python train.py --hop_length=160 --spec_augment=false --win_length=512 --targets=["instrument"] --hidden_act="swiglu" --fused_qkv=true --layer_scale_init=0.1 --moe="top_k" --expert_mlp_ratio=0.5 --subsampling=2 --loss="cross_entropy" --optimizer="adamw" --cautious_weight_decay=true --batch_size=64
Rows from block 5 of a small sound classifier, named by matrix and row number. Rows with one number within an expert belong to one neuron, the router's apart. Each number is 500 + 25 x the weight over its row's rms, rounded and kept within 0 to 999. All counts start at 0. Numbers have three digits each.
Before each expert's rows are labels from the 100 clips, of 14976, where the router gives the expert most weight on average: "lies over" is the class under the peak. Only what is clearly more common there than usual is listed. The data: synthesized solo parts of chorales (CocoChorales).
# router: router (model.blocks.5.mlp.router.weight, 8x192), inputs 0-95
# gate: expert gate (model.blocks.5.mlp.gate, 8x96x192), inputs 0-95
# up: expert up (model.blocks.5.mlp.up, 8x96x192), inputs 0-95
# down: expert down (model.blocks.5.mlp.down, 8x192x96, transposed), outputs 0-95

# expert 7
lies over: B4
router.7:516494555494474479517532515534488515521441520510490483474556494499564492525490502502490482518535489492517519521505504550500499534480488509467519495508519479504494480499506460516490503525503510551529525523523498519509532501442507530502508525493512478528489487526491469492519497493508534477
gate.0:528487527506491500509504505509524478532533477471492509529474489523516471498506493510463486491514538512499483509532499508462481484524517489493471475418499482461505508505518527539527542557491488465465498490523494473507547483502489505529507532499475508518487501461453496489517525479526508528
up.0:455483462517541473490527519489468520504514510512509495497518494493505504505503477477482513497489449536471522476506501493469549538497543515499528535483475453511497487466510515522506424486510504511487513498522507489497470506550484491509473480473527506445507528559526540523471497475473468482
down.0:452483450536524497492519472467474464432497510475507497490506482485452540461482520489513514449513465525564506523498517526468466524543508545518509515523518514531491502544520490487516504504482489481478503483509511498468513463451510505503466499502452501504482505499480518500485543520496473532
gate.1:572479486446513508514472488502529458460566505522510480543551518477541474486525511507488521520475533525509508493504486514484466509499468479471503523518487531467490514489473489502543498560489525492499507501536518490472521501527478490487508535520504511487499496481505536502489483479438501519
up.1:501522483505464505541521500572491509521496540516484485514499480466523479476471477520516481488470551515531497522513506491535469465500510505505520507524444493514518514531499525547485518534484535510492520518491492480470472483476464457465541552504486517543548469467518510459452512504463466555
down.1:476481509515485472492486499511512564525503503495440512489455529471492485512466498495510511443518499522497471516470504468469529508526497482506462507504489509486450518451511490525466503498470461493497497543520482523492503532480498480508513528499444503526501511494531475552488454512457481519
gate.2:480539453534489514471489510509500500501474478499495491556492486511524502484490500488470484490492499506522559468496477491536511502503478508512496468524508547522524508517484477453462465537491508549507541420494506482506499515507522494485497503479483478470492473528544515482463529521462445489
up.2:463531479518477502488485499504498505484477478494495488543517496506522485494476489477461478487473514501502532455498485480517502518491470522518499496540501531519527513527477487466484483538485522539511519417481502450489496524519523493503507512468482467474491480519512508499448502519464464502
down.2:453514474527491495524473477503507494508517491545535508497458527532472510528451481533528518436495468523503493495503476501507511492491464453529508470513505508501517497522560491456541489497497491518481546451553512482504452481551523511492476542463443488471513494496563526483499493518474467499
gate.3:518504500519485560515537456500488492472547525491492458517484526505478515513545467512485523500501521513472487481490472484463548494510514505526511513513502497491537554495450475501522442497535503470559474451441455506466475518554531524496472473518490512489520511502475503487492545495466523520
up.3:496523498505500483509510494513478483522470512444505475491512510493487505480472517527490507465498502485497509498477524528514522534541476496494502478510521526476550413510481484525564476546517475522516493551530467458496447474500535490509489513556528501535507520478473518489510581488546515501
down.3:500537484539494567513522463461510472520514496514495498487500496488492478544527486507470526516505514479508485498509497504511512524484527474510466523556514506496502505472477510521513550472525510541484492540495462484467505470480464498541451511519509507518463534545491506573494540493494501517
gate.4:502505492524553495546530493469477526549547451471532504502513518484486496513502526472512517472514436530521522524511523485469496494520507501508517507548499539495517506444505502538534509526471506522516519446475525514534529550513552547505465500499519492475505527533552510488492547497512465503
up.4:490517512478508489489483504516531491484502529498503488512510502459467481501477566530473484514483525511508505493487473494506461524495502494478499518488490479478506521500433501452451455516489482495546498480498490467469482483505502445471548527554475491488483500448456520476434538532478530501
down.4:483509532540482475489522519528441472523540541518521494496502476489507488511459494491507498475512480458471510438520548510522502510549461491506532525523548481478461471498525483478492452543533474531501480503524486520516500520521486547490462455478537486510524477472497510446527506512465507503
gate.5:480510511528528504507498490479507515527510518519505498518474483490484501470477497516491523472514519460532515517503519528507507546511486487509503519512488492482502460444539509516526486514509464496440511488517551534492467505510453550502419491467484510500516545495460528500514518450505540497
up.5:502555488488500515471510514462514502511520480467487498491515466567525470488438518507505523445455489503497495499546474488487480518513499514505489428509508501441538486481465508475511513545501528533504523484521510491517434520525528496480481494496504521497482508509498498492543517515480487489
down.5:492469503492499507517509546488515469540501540481450473505460493497510518493521525464456489512524520509544502510500530550497499515514509525495467526449502482480456472503517493548517500512484442506491514526489515504514474545495497493519564467463523520558488468484477465463501501509529501466
gate.6:575500523486515521507498539515524531475549509515470476519498514501527512512491474482498526552541563456548484520525504507529428472479502494540470506491499510481472553480468489505535554510496497436481501486496529468487506514495475487509513487505465503488489498484528471523497510517482514514
up.6:546494522484486498496483529520540537497498541523475464490509520504543519525513493489475494531528544516514526485491448512505460451477548471537468483474486537511483544511459537518537571531466512490533500536485516490475534472470455493512517488482487521527518503468482499471499491548492515540
down.6:549467506475482501465468512521521502504520503491461484514458532488477530490506479489484491540534541450479461522550509492490545461466467478472479501506477551458512469452486479543478501543486509512517490507494469500512474541503481511500543551502476517507490514505537530527525487468460485502
gate.7:512481468473468526497483489478508487494485522483470529483533525532547465511536492489524480514447467513555470515525496486492520517475504505520515513477485495496476506516532466501457537517489483520501478543508473529502507467468510479535497499492518482534458506480494503515469476509461534501
up.7:433518496553528511500492502478509543497528450495520508548476505457453516495476501503475493471508498469499525494474515508486480499504523507500498493500505509501470511470528499447524516472496455489492537486508526492478501481549543504472472540527438485507498529504512530506533569543511464501
down.7:511479515469494483473517514465490496496498512487505486517531487492544454530514524511494450508502515520517480488503526520471490508513490484495470517530511492574508465503456520503512473438491464510501518533448508499492449526512491480512466484504502476526499520464478534513495545497552487501
gate.8:497537518516482514497523497544463487486502536511505507525448517518485476485543511517525504473488495526508445533498520461483551475496494545491515501502524493522547503497499476460462466511508469515476502487466532489531483476482496479499506473520518527554488514462454456464490543468515511513
up.8:508515506500504525487519473483521528494531492499513518500496485531490512501455494480465511507525497501520509492494474483502504514489487457536488503497484507550517500521531494538548497505485511478463510503459524549476480549503502483510523517471461513489492536454501511466489486483507500488
down.8:497508488513512495545488534497506525508506515515502496533487481528526519497448498527479489507532511526503456509536474515490493548486505527535454519541523495460493537524538518485517487526514500504475523467447464464517486510495481510479499562512463530459530490499508513471524527521473471533
gate.9:541503526503524537487461503470468487467515475508491495485452537544507522473488510444526503527498516519495506510502492463505508496504500496549486492479545519470495494505523512437535492539432477542476490489525489511491520505506518494505486497474488510468491503474522535512533528487517525487
up.9:447542544469483486495493491520510514507492487483485512479488497570499470522491526508474456515469487494487473500511499507526460502522512520511528498519508492584507469475482472490510467498484510511487456507504544458466505462482465495482497488495479491556482493457457513446501515474513471498
down.9:487482488464533459529526540481495489508475549499513512458513467537471481439530500474473502503514473506497530498480503498487525527459518485540515494490564525515489499479494476458499500474495474578535523476527501482506516504536483481502474506487527466466495445505482463510495520515456489547

# expert 0
lies over: A4; G#4
router.0:552476498466532506504507510493502473522497522486471511478526495502501500528492481484582505485516514524476451523510492494458473462456518486467461519495484474491493499489542486505534515442452508444524513509485534518527508496467461542487530440493517514512502520507486478514537531474500511504
gate.0:497543504499506492467481481505506548510480480515513518501510484491542517499500509527470513505495550511507486522473481546515473489478531456481444520514498542533485556521466500548497479479511500472527505551468493495486481521462517491507489518516499486524494526474510528526487480489491475522
up.0:453500515538475425512508521517480485490492513521511479503484523467467524495500510490502504515514476470490490521535487487527559479511495468503534536485492481520511462494532498454499521541528515497499518495525453518532520481492481473470456447468513511491488497491523495481507539452564502531
down.0:527502522534485483505529476511506481484453509534485474468481510486465514502438522493524516471507523491496541551537453449505505533524521503451525480486498498475498498499494486533506487489492493546503461497461531504533525499485505492525419490490526488476484494466492488515518484516523497493
gate.1:549467477469510578520443536525511461500484529453499512493507513528571509502551501469513493497496550504502489521491511475510456489478522506485502482490512489495514494541505496519527519457506560492550514513460520491476512492486488532491542478490490483502506507474488504497529491543446505478
up.1:563484460485501521487477529483514478495468531474508474493489503524504502524541493509543488474475531505494484494524548470493514528519515511485471502479500508476496464516470489494531501463526528506520497449440537512486506486525481541526528449505485518492502498496487502487513512509495481455
down.1:467528553467521514484514499497549538505443508451500484528502502464509504518478471511481494506490518505485499534502496514502511508524509490476556509523491481498500494502477504508511453467449520505540516545477514490487468489505478512492509403544490501512503479517428522529515490465537472480
gate.2:509481468474515528526394479563520533493491511495480519500466489509534494515538500478498488546488516509514506494499487481485474495518531507500514463479473506520498562508500484546489475495483513483515500496446470480437487512486465480500549509479485463516519461510463471524463481510456520503
up.2:502494489519504506469504493492514482498501556511489483497476532540475509532509500497534498486518491480506459518510501496505503504499498468492481487480540481505515494458523486487522462456486535501498570486509490500555460494543474532507486496527465560529511522502495495484500585465472505489
down.2:466540502482509501507534482523524460462437477468476529529485497530497462514458455527530520519461466517523531473477477559454483561501496483492519541538548492506494507518477487523489507478491493488516505497523482500516460501506499498533476485526520522458474530529490487473549491475546495517
gate.3:481488510477505490515519523525520513476500476510505575529530534464529538501474470523504524483556514483516516498508525543510545469463535494518507521493496527485454516483515503572477474479498506521509466517518527481478512512492507476521529511532489479501529533541490493522491461499507526502
up.3:460510484519519505534525467482489521495509507527490488496485505450453500501504520424512492451503475495515503478513502517472541487481475475454532444494489494485534516470479448482466485481466463466450518503529542531495507492497507437501486483496499494476505523537520498547504511491514503499
down.3:543540493473493553493519511503519516506456505495488489520497530505496506463497515493506448484496515509492507500487479497488518536505528525518523469540500499500530490496436522482527531476462506442511568503500481540557522457484466521501476484519462490473494469485465512481495506477447485535
gate.4:448487490485547485523556535476514495530513518489505449480516460495466466497522508529537509508511455477490519482522525525485508517491472533505480505525480453511493471493539512466474464503512483486493494500457460551533470512525522494508483481483488492479530521521511494502507541483488532546
up.4:496506483510523509509490502493500459496541532469534492524524517524506466495531492527507495507510518523491499493510493470460527486498507498485534515529462525511511442471520523463501456516520493480482497488448464506535519514512510531504484509484506504528511494441480506466484566479471506545
down.4:499533483509509519523487495457487526493552519461501559506490493522533526520461491493466503505471478505507518493478455555513484487479506499540510473502525491514514549512532517458476506502503512541499486498513499445506489530508507508473494531435503490493496466498501515513489486495457467517
gate.5:429465470502503471490489484479470482510526492515522509497507457467476488500505489467539503475519468479518485445481518482500556494529444509513514498514463481512488480498538486475484474496527508481455504446502463529497500470512579477549515500481512529504504523507498530494459531502534477523
up.5:539544532497457493494491468486514522483509492495507550522504492511530539495475481491491498497508514514493532513500499547508495491489563519533484510492504512522482546500481507515467549522497476483554488551525484529472488527479476478467477532529503524492472468533534505510496460503503521447
down.5:524488477502507523533519534525533483516450509467491492515517497480464460474511503490517514537484540474485486531541524460500517485477504498440516509489500469503512465487463528517486483475480511450510502537491467537512531503460536507492511419510543539478526506509467529497482488495556545448
gate.6:457502508507522510456484517519510515491551518533519503489547489512530499525502505516496491517485497537508508523507513559467505460502523523529515522501495464494451510466508453463479490499508483491494502514510462522505434521550455477520509544493474514504490467524504525518485507502474473503
up.6:471480490458520489437475492487492494491500511533466493485460506461523503545503505501524496512510494513507472503490497457495503506461497487534534520498502505515509598471495470481486507480470489442516544479487472504509498485515506431516528488486484522472550502481544469534458499497491501524
down.6:490552547457506532511523467514508520511484472457475495466524543482463492512507493471483530478457504467460470492482490482470501531527501479508488497499485482509481547492465534515504513536514507502462507513438502502505475522499494484512509473481534487443470526471497505456443493527538514502
gate.7:486543522507531509495511496509522537531508500511519478541493518511477483485504553498521543504500519480478501494494479475485528507530502483542493485474509562516503494500482513482491520494505509467553515501516506528493506470470545519500511543501551502495506505500505443504475539492550511509
up.7:511566514505487464511556505490497483512524468515506467535499484440495504471488493514507478494496464506510544501510519525464531517505466526480504501536505516514465495500502495505496477518470459479518523566481507470511489546489484520536470511514518529497489450475501447457489521484502505470
down.7:521483486450484507506495527483537503574488522519488548461460521486494475518513483499536492582497483507526527560511492522525477483473500484457484485459536525481486512481509505493502470509491492538527495476509480499532513485461493512477504474502538531550481490511459486528496483509505537503
gate.8:448497454462500491513483493483507475465509509503529546463480489503482481538491461481537522484497475506507519501502510476500504502547453478502481470524510525502476537511531478469488526508492524491449486469508498498502495448507544474528520481501481460478498539476519501476441487480485498501
up.8:495502468522480483526494452473479495507492481458519513485510509510459470518474463495519522458450479498531483452476493470500456498526482479532511515521514545528512459509513532463520452488490513511507473474453506478489496487517546485524492491482521478501539515513507535521454510503488514509
down.8:497497502535490476491469484515482550490553504575550508464504490539543511488488491451471545480475498482521493516523481501490507496514494478493513503522490515479510539537510501448549466526490535498504487454473535505493509496536512495456495498520501471469521508497554481492471499490453487484
gate.9:462543546518494505489505499462488504438526484513478488508506493465449523507535499477475487530500498496541520481514525477505518536502514505473512511483543551519495433466488500472512486504473494521465504490499494491533501503543537524526508498515496501491518494555488465498483509517526530467
up.9:522511506488499465493523510525495500515522493477507562500479489467490512493498451487487525544432463520491437507491506486521509494450503488462481469495522511506517471488511502535505516528443552496531514536508522414526542503527481504474488521495503462541460470524493490507531493526473506528
down.9:499497515521518530448532545510510480475516475531530514481477501486515484552480565519502509521513515488443501482501493515496503488494494504567514501509504512494497476518499529509564534488479464510527516517467491503498479492527477559541427465488473534495503483506482493509500492521498540449

# expert 3
lies over: E4; F4
router.3:518490537512485473522505528462485484510502524526493515525467502449540476522492510496487485527508536518494479489493523541488543452492492493495491492532508474446527486486484494505497550542532501469505490529528491506543544482468459494475532506470509502510461498504520516513526512523539537495
gate.0:569517535506485533505500537526496507487513525492518519532455467502547484470498510517515502504509524460535502461480463506492549546504474483453495463538517524509492460528513518501487499501508502523501454525476501492475484463496504510528490467530465517489478506484475506507497474525492524526
up.0:516504510479473534525501465498522504461462527476506444495447497528506480449508487554495524494514532494518497510510533496529476499514502512462464458483496523471488502531521485542514510526490486500496491501520491500462515476497504496524515495479530525489508515471498457521531504515502472452
down.0:468493560482553541492474484490487502531459498533528507501503506501501490526502468512513472467515444469506451518506495516459541424499492468537526511512463530490503558505514501497501454482539454501514537509456480526485487521505467488493484476485501470491500472499521492516522513477533498547
gate.1:514484508529542511508493475516512500558456454451495519481472494494509516479513483495501518498466539458519489508492504508482578543489491495509560537505509513467519528498512536510488495554503534500498494505513471511544499468514510494511506510514456497523550508535564490487462516486524455479
up.1:510506477502498512479529506523482449490525552491531531488499527468474510491510510520502533498513496501536476522525518474532524510465526479448495489489473498481467494487520482490468500487484501473515453482509503504519491493489486515496445493518486521479491512504512516487488505509487492475
down.1:483472476495541528454458499528549513491520538508492505477467491494481522489533485464481480500513524487485532496488494502512518603522494551503496485482500485511504484512479482536486506486475471451499512468466482492542424506487515493521498537485503472520491475471472521481534486489529488461
gate.2:489522509481530482522532484478490581531556527543504491541498493489493502484453500475460497496489500486476507502484466517463465509492509511502483479513509482531489481465507519486502485499470475543500523479454542521475497497485555500493463493486468512508469571539512508501471495517445500512
up.2:510563507494512499503500497474483493533528461530529495470480503496493501482488503511478553459505524528500532490455511495507502472568475463482450494507506503525493493504504507478518515494501509515486558531488504540510454488500545495474460498499498461482500535486495513471507500509484491519
down.2:514507508506497498491496502502490496462481463526495519531541461465482535525468496507483506505478474463507503522467518506497495533495531557480512530547525518507508535491473481518519462487477458485491495446546488465537429435504483512491542521494457513413490504506525486510517490511462513484
gate.3:458480518512546453493503466502507466524551523471510521480505458498525480503521502461504480483479512524524550482529473534469548487498442514487519480509516475501483476484505496480457513523550472482490488468504465495491429479512507441531496523515466484497463522519480471493506504501512478506
up.3:517501518534534526502488479486500559484533510539513487556522476512485529502482488493495479512473444529524472515462509493497435511462503479501497513484468523526499480447505488484535520487501502469487515497498534488472452501500494477496467520493476501497508533502537480497492524533458489534
down.3:497478487509497502536488519507504501477494544554481516480539483493491494474498460480509500519493501497512503523550488494522501513447516533502527507505489533555497545479471503470436508495492466514524491446477488495463467471448519463509547535564495529467515509524476501549480502522515486484
gate.4:521545513509487514487471476480526469522529517454490501499457501510499493514491486474509519491519548508498512501537455526541514478482463519526484493498521490461496516507474513499481545524523544505503490536511528503486449538477496490487538528479539517461554510523473496510508533516495553451
up.4:498443484473533491496509496494507483518508489536529511512538496476468499515497511541505493510483455519525515497478533471500491500497531497492514515501470490508485532440534459484493512514481482486503500485496509516513524518514478499527466509497459499510466482481551467488460497508474461530
down.4:498490522490511495516534469478483504491489495533462514506554505518511516467485483479468489512517534535513528523474528540500511511493471479478494520488468525528502532529459509476438543550498528522507503462496538468495514473466546488519533550451493523494506515485507523489487537491490558514
gate.5:510500534500508471520523479503502481543504463478484500524460528466528495524494534493501501476512532471461504493488483506476522476514452487485501477482510487498510481489513519457501530539553514493475490545515501508548504516452486503487500523520523489514464488503504507507488491482529489477
up.5:477514479517510519499468517492496517450510559508520516518551477517481497506509465488497497533484467531519508503493515494493482509491545506511519497530487511503486510498497480531473475483481471502523532441480504470454474458543520474494492477507459511474498503490524496505520508517455495538
down.5:479478479492541569514445536471519520462481507495487508505508525488503487452512444476502457505479538485519522499536471563540503530466526547511520507500478479516484536468478479503471526526508469492518478459498485482494477500507491475508547487503446508464503506477490472500486470494464492501
gate.6:516518445537484503478459535534481493474519498508513525508514518526497481456491496495525496498497503502548532492530491528549508486513503542492513505521513481494500475509560511534452497482464528510489497481477497462506550502504472500512497497491502510533454496519542511485507497506477479520
up.6:535527478495472524500463506497494497490562488523487536500458513504471461456510505503536527493498498477515516477510521507584513511541485539492474474506522466468555459561575485504494505461471529527496504523479489485511516480522506502515464490471489486499499512499517490465515512479474535517
down.6:461498473490517544482516505496503460491525512488513509491466510539500491471542494498512491484513508524517532494521494497515499460524558552453476527489486535474545516477508467561444488538512502518497481479496505524512521474481495498500479463499504513507460481516520542480515498502456525493
gate.7:462526526479534469485470503524499519470518509514491518485501474494494523524454493515531505477513500495494475488454511487496558475477482490518526522548476508516515475534555528500511491453535480521495499487481509527494523476542549477480456506518506467442505497489527507524521529501497524493
up.7:469511523523555504488545488496500507567499506483503470508490536489494470477511524497526494461479452519486517495485508489479472511538477453546506481475470476561505474479474482491553498494466472489438497520459516518531510476524512510503500504475518500536517510496502458454462505441517492485
down.7:461495508542510481514490502487493526532478518510493504507507456511511548514547472559492470531494471487531432534507513492506526502498490482537551508489511492518487508522503536446501495489498484491502502474485508509458519511529537526473515519555489494486523493488528562481501490502515483490
gate.8:490494538482502478463532471496483471468450528497514483512501508503414528475490496508485488521494470472484487464482518488519484479512510473465495519496480490453469520507445493517514509532515520486515497506539440465501539512492491504535471512523522529486512487497501488531461453480538531462
up.8:458439482488441522514500526502520546476458528520507480461521502505503492469531500515535493545468509490515469513493494462518539500466547523483484522505494463506511574483473505512457480529529473477519497467525489518492512552512491464493530512503503510507512487453493493515495474528488518529
down.8:449452512503472510435477487525521510479506531482518513500513487495509516480496472483515497524513532478500513465490512526526464487509517559512519494524490514512475541487460505476495486520534480510532513473515505426491436505506487510518523463481461538486503471482515479505504470478445520535
gate.9:482508457482484484518481475489479490538490483520531488489527507516478503500498500491516508510483511497540533503503520506550493505496474485469494493479530478519511541479512514484540508530486523546439533523483486449532514509479489507510504521482490532499514501458521510443523484518468491513
up.9:493505485517560518519484539504516504515500501499507529487534530487519549517493485507450500518499508499510548491494530508497524451514487498480488490485478504513480464460495530473536494477532501484492417483507510554488457484486522533483496472506488498486486511536501493501531490482500499491
down.9:523500516534510464480504467483505536522540503530501486533512481492476541511511497510526499499532472491485481535541472460473513501511488485503489503526513524541528508452503475491520504478514501516520499506475501499492520509484476520469455582551496521483496489516461488512468423490525464488

# expert 5
lies over: B3
router.5:518464472488483496490479555548475489494513499516512464523507544471518489561510530499494506504475486511481474536522511534554499501494487481529556509492472478506511524513542473532520521506538493520491500500525527497512508475479497545497445513486489481525485479489476478481482560497546540510
gate.0:510557530489528524501476513487559514482507502523473522486488489504523512507507479462489497532489572479498458518510501480507487542525501502473541474543531515514445515521415480514520493492496526500559498493525484492479499483476486501511552482499520497496508479522539537560546474530489517451
up.0:445517529494482459520527513516509489475502522565473429515477507510487519552508522504528545477465461467488479519506480491536478513487505493502478486491491501517509501477475510484538502511516501500507527519525487492504460527528509536500471537491499543506507512502502505456492518482511508559
down.0:459510475496531491526513498493499488508493539526489508506492505485473522479528504532526488493556469469520544511530520487477527443519529529521520485517479481513482530527541476465498526538504507449525496491519491527507490488527510463492460544533439501504510492480491560489507518541517471496
gate.1:489513492515513538507469528468538475504457484500486557442475491484487516491452475542516524498533536482515492504524468506468472458475508458490474489518507528491470552479483483504507522538485503504460493465550505504463547492496483455503508518488467512458516510505498512560476478536456493494
up.1:497502487488531485509465489488487468517512481477478554477460527503485529489466469518494514498498483500500446546503470479529470459514495454516498502505529520481473541454505485492515506503506487495465504505543475509463525480503494524474472558485492521465518520497513487522471501514462517489
down.1:511526463504508517521474513519497479456500506542507519490529495511496498478495481501496509520501464515496577531501486493454463500514539512495505468522500564530496531492460529513474523454498466491483484484512477502451484458498518515525531487515484505483503469528481486481575492495506533468
gate.2:512506494491474501466519490542494507488425509487509499522524526498544488495522507505466477474489494490481518505472532499513514516511490529528542509471506528490461499539521505532474518536509493500468488506514519489480522449437548530470499480541465469519482474454474484472509506478530512508
up.2:492522517495536494523518491462483510497562520516504493454507464489473482512504483502519515518523507509512520493511501505496492495475498481466466473518501470488512475463460493497534491485508509492514506505492477506522491536581472481514500545483537540459510540530529525512491492500484505482
down.2:473515476493503519483495534508493497450545503521483528505539524515468523548497495502504506516539473473488522503505481531499504501474471439497463510529501462499486468444525465479564494466467471506448491459506493480491468479526506496500480559456508482507520501499525550515489473485490513514
gate.3:496481469492491515546504468515484444511547545505515475501452482487543483505539468497492506460476514432458522469477474499537520523518438477497522508501486458437489478479487505470542452507520508538504511478502509519547477493514506484482499500495487514478531490509496456499501468477534494499
up.3:469482501501495479484468462497486497531512500485503496508509506480545471518526478513558480502516472529480490495514482527526524494474452495481537506482463487504518480479527508451542476450490475497524486446477483499504440524503544541466473487491503474489495481502497490507481531473569545471
down.3:536501521527547550485471481489512477514515522530496470473512571495518505532485513466518504493479448499479477536509523519521476454502501506519481520524496481525494512481504482483523485454488517505531505524494474434493489471501492489524515518512475464483488511477508523538494490493500426464
gate.4:474487486518511456500485535527477538514459507480532494496519498530519474490495489506511541458457499521483495490505515496505509526497468473427525521507515523488525500501490464429481449543516493512471511479518503539519498543484499516527457573504517476482498510536499492501481500496516493475
up.4:468476521507506508480506496510493489509480496475515495502502538524462486509518471493506492478445509495511488517509546496512512502500473484462517506508491487516475544486512483491454493483526485482475520494532521529501500497494503501557469538509541492501445476523498519464485487480513493495
down.4:508516492459537487498499470443529474473483482438449533465488507477509477466500523466504499520459477516497514484515526511515489514514475509508478475459476491556502521492501483535471522497512500495475499530487546489484503499481503544497470445498511483464466528502480497496549495494485542480
gate.5:502513553498495501513529496493511476485484495494506501470525520465520488460495489482495502499516501490505507551503490498512498517519471532483535547516475483495483512519551506524515516486523465506508561492480448486493539492486511535516549446524496517471493494506467503511489533511521467474
up.5:474492520483496562501518509499469469538527514483457454522479527535492485542501491486527490489483541449506521500530521477513516471518500525474463481517495517509504479504501514445505526539507474523540461435488505537512438532537467524516491516506495540488521535497483510519469529510494527516
down.5:473504510515537525508485503463482472499545472539533574467472497523513462499497535490473517513505483516511510488532473536511520500494468519515508494513515483482529487491467527514500480473489483504478449473515510519497482478511477530515493490483490515474542493534472463491504516472529480476
gate.6:521480512504468511473524496503472472458519542500507512533498536523500491523542531502520511485480424515503493477485536530531484480501495518578533508464494481521492506497514459563509532542509486495500510543491510475505467459501513515482500497525487466540485462467481474466505511491529517520
up.6:546522502486469510470508516534516506505466487501498530528490522492524479498492504507496485506502511485486503531494477484490529504503509496489508509482513522502464505548503512498475497476480489477508516506513503510495547486444493507492496461525510491510475477495465489496508521490517491483
down.6:485490466464499441490495483499497523519442513470503471505531524500515491439463502508508507461502537485488529456531476491522475484530542491478521510467514494492499568559507513512436486552536542502516520476535505529510515521467508503506523522508481490483502500503512478506487470498544506532
gate.7:525523492467497505514522505487522493521511513518487524490515487469438504494483450520488530509510470477497537515502482544542522487521509503447521513526515494482506466464481502531504470485519507534496467499520551485481522441540503553495518515470492500504479510503523495480496485488510475474
up.7:505524490538496536512552473502500514466461547501507468539518523507459518518550521508530476532470502533507467539490536512518465512533508510496491509527480482495475490493480453487472506414529465498520553519492481511518445497495489507541492461511519527464481519441501499502522486485551504460
down.7:513436490510496494518467493489484527542511535503503522486485501501515517482533428500518488486526509514526526522489480447489526488492454534498495491480499471486488497495551449472474471500503527520506484501506512448474523522504495496490512564503459489564512470481477501519525494491504502515
gate.8:508494511515496530496516564524497499481444533521526533497522465473534531546497513482505486505489511512491491515519531534516520486504534510499511489484472474492465522468487509490518522530522469475503462481512477429428497522499454472505541514493454493497503498497548512504514416520452501517
up.8:510488449516506497501503449519514470503531501468477513486493500479511488458468491475508469522492500493470517498489512487464542486533546454496530494510507476521530471531456492522433429423487517518509516490487491517498509458497493469508511485498512498492522499513453493546505534506505499491
down.8:439482526509520502517524527506497488480466502468527509485477493505529507499486489546507519471496506464527478431475513549498488530497543474470528510506486495525529500513500543525551484532498491500516469486553518451485465532533460512522523482477462507522490519478507499479470427496532496480
gate.9:520488515521519528480464488520496511514491512508503443510519496483458496565524476445498472495493529488504531504525514494506480504516534501466525486496496496505483478497505479531494512449502512492531550497521509543473494467454484467498531540502502480527491488477544511488520462506491525443
up.9:448506469532521537469458501509502512502427497547529470482480483515555534494491459503474464493472516484507524499512486476464524534502522488525478498525494482514508487501495518485493497490474496520542516446528491480478516578484504483498501504491446450448529493496505516501528498488471452471
down.9:485500507497498523504486543491474485489486488444498470503455491502465477472501487460457484513470502478472471491455499490509479481506489517521506512478489500508487513498497505496489511472525504520481523520484479503550493492493525520501492439509542471544532547477475524528501498475476497495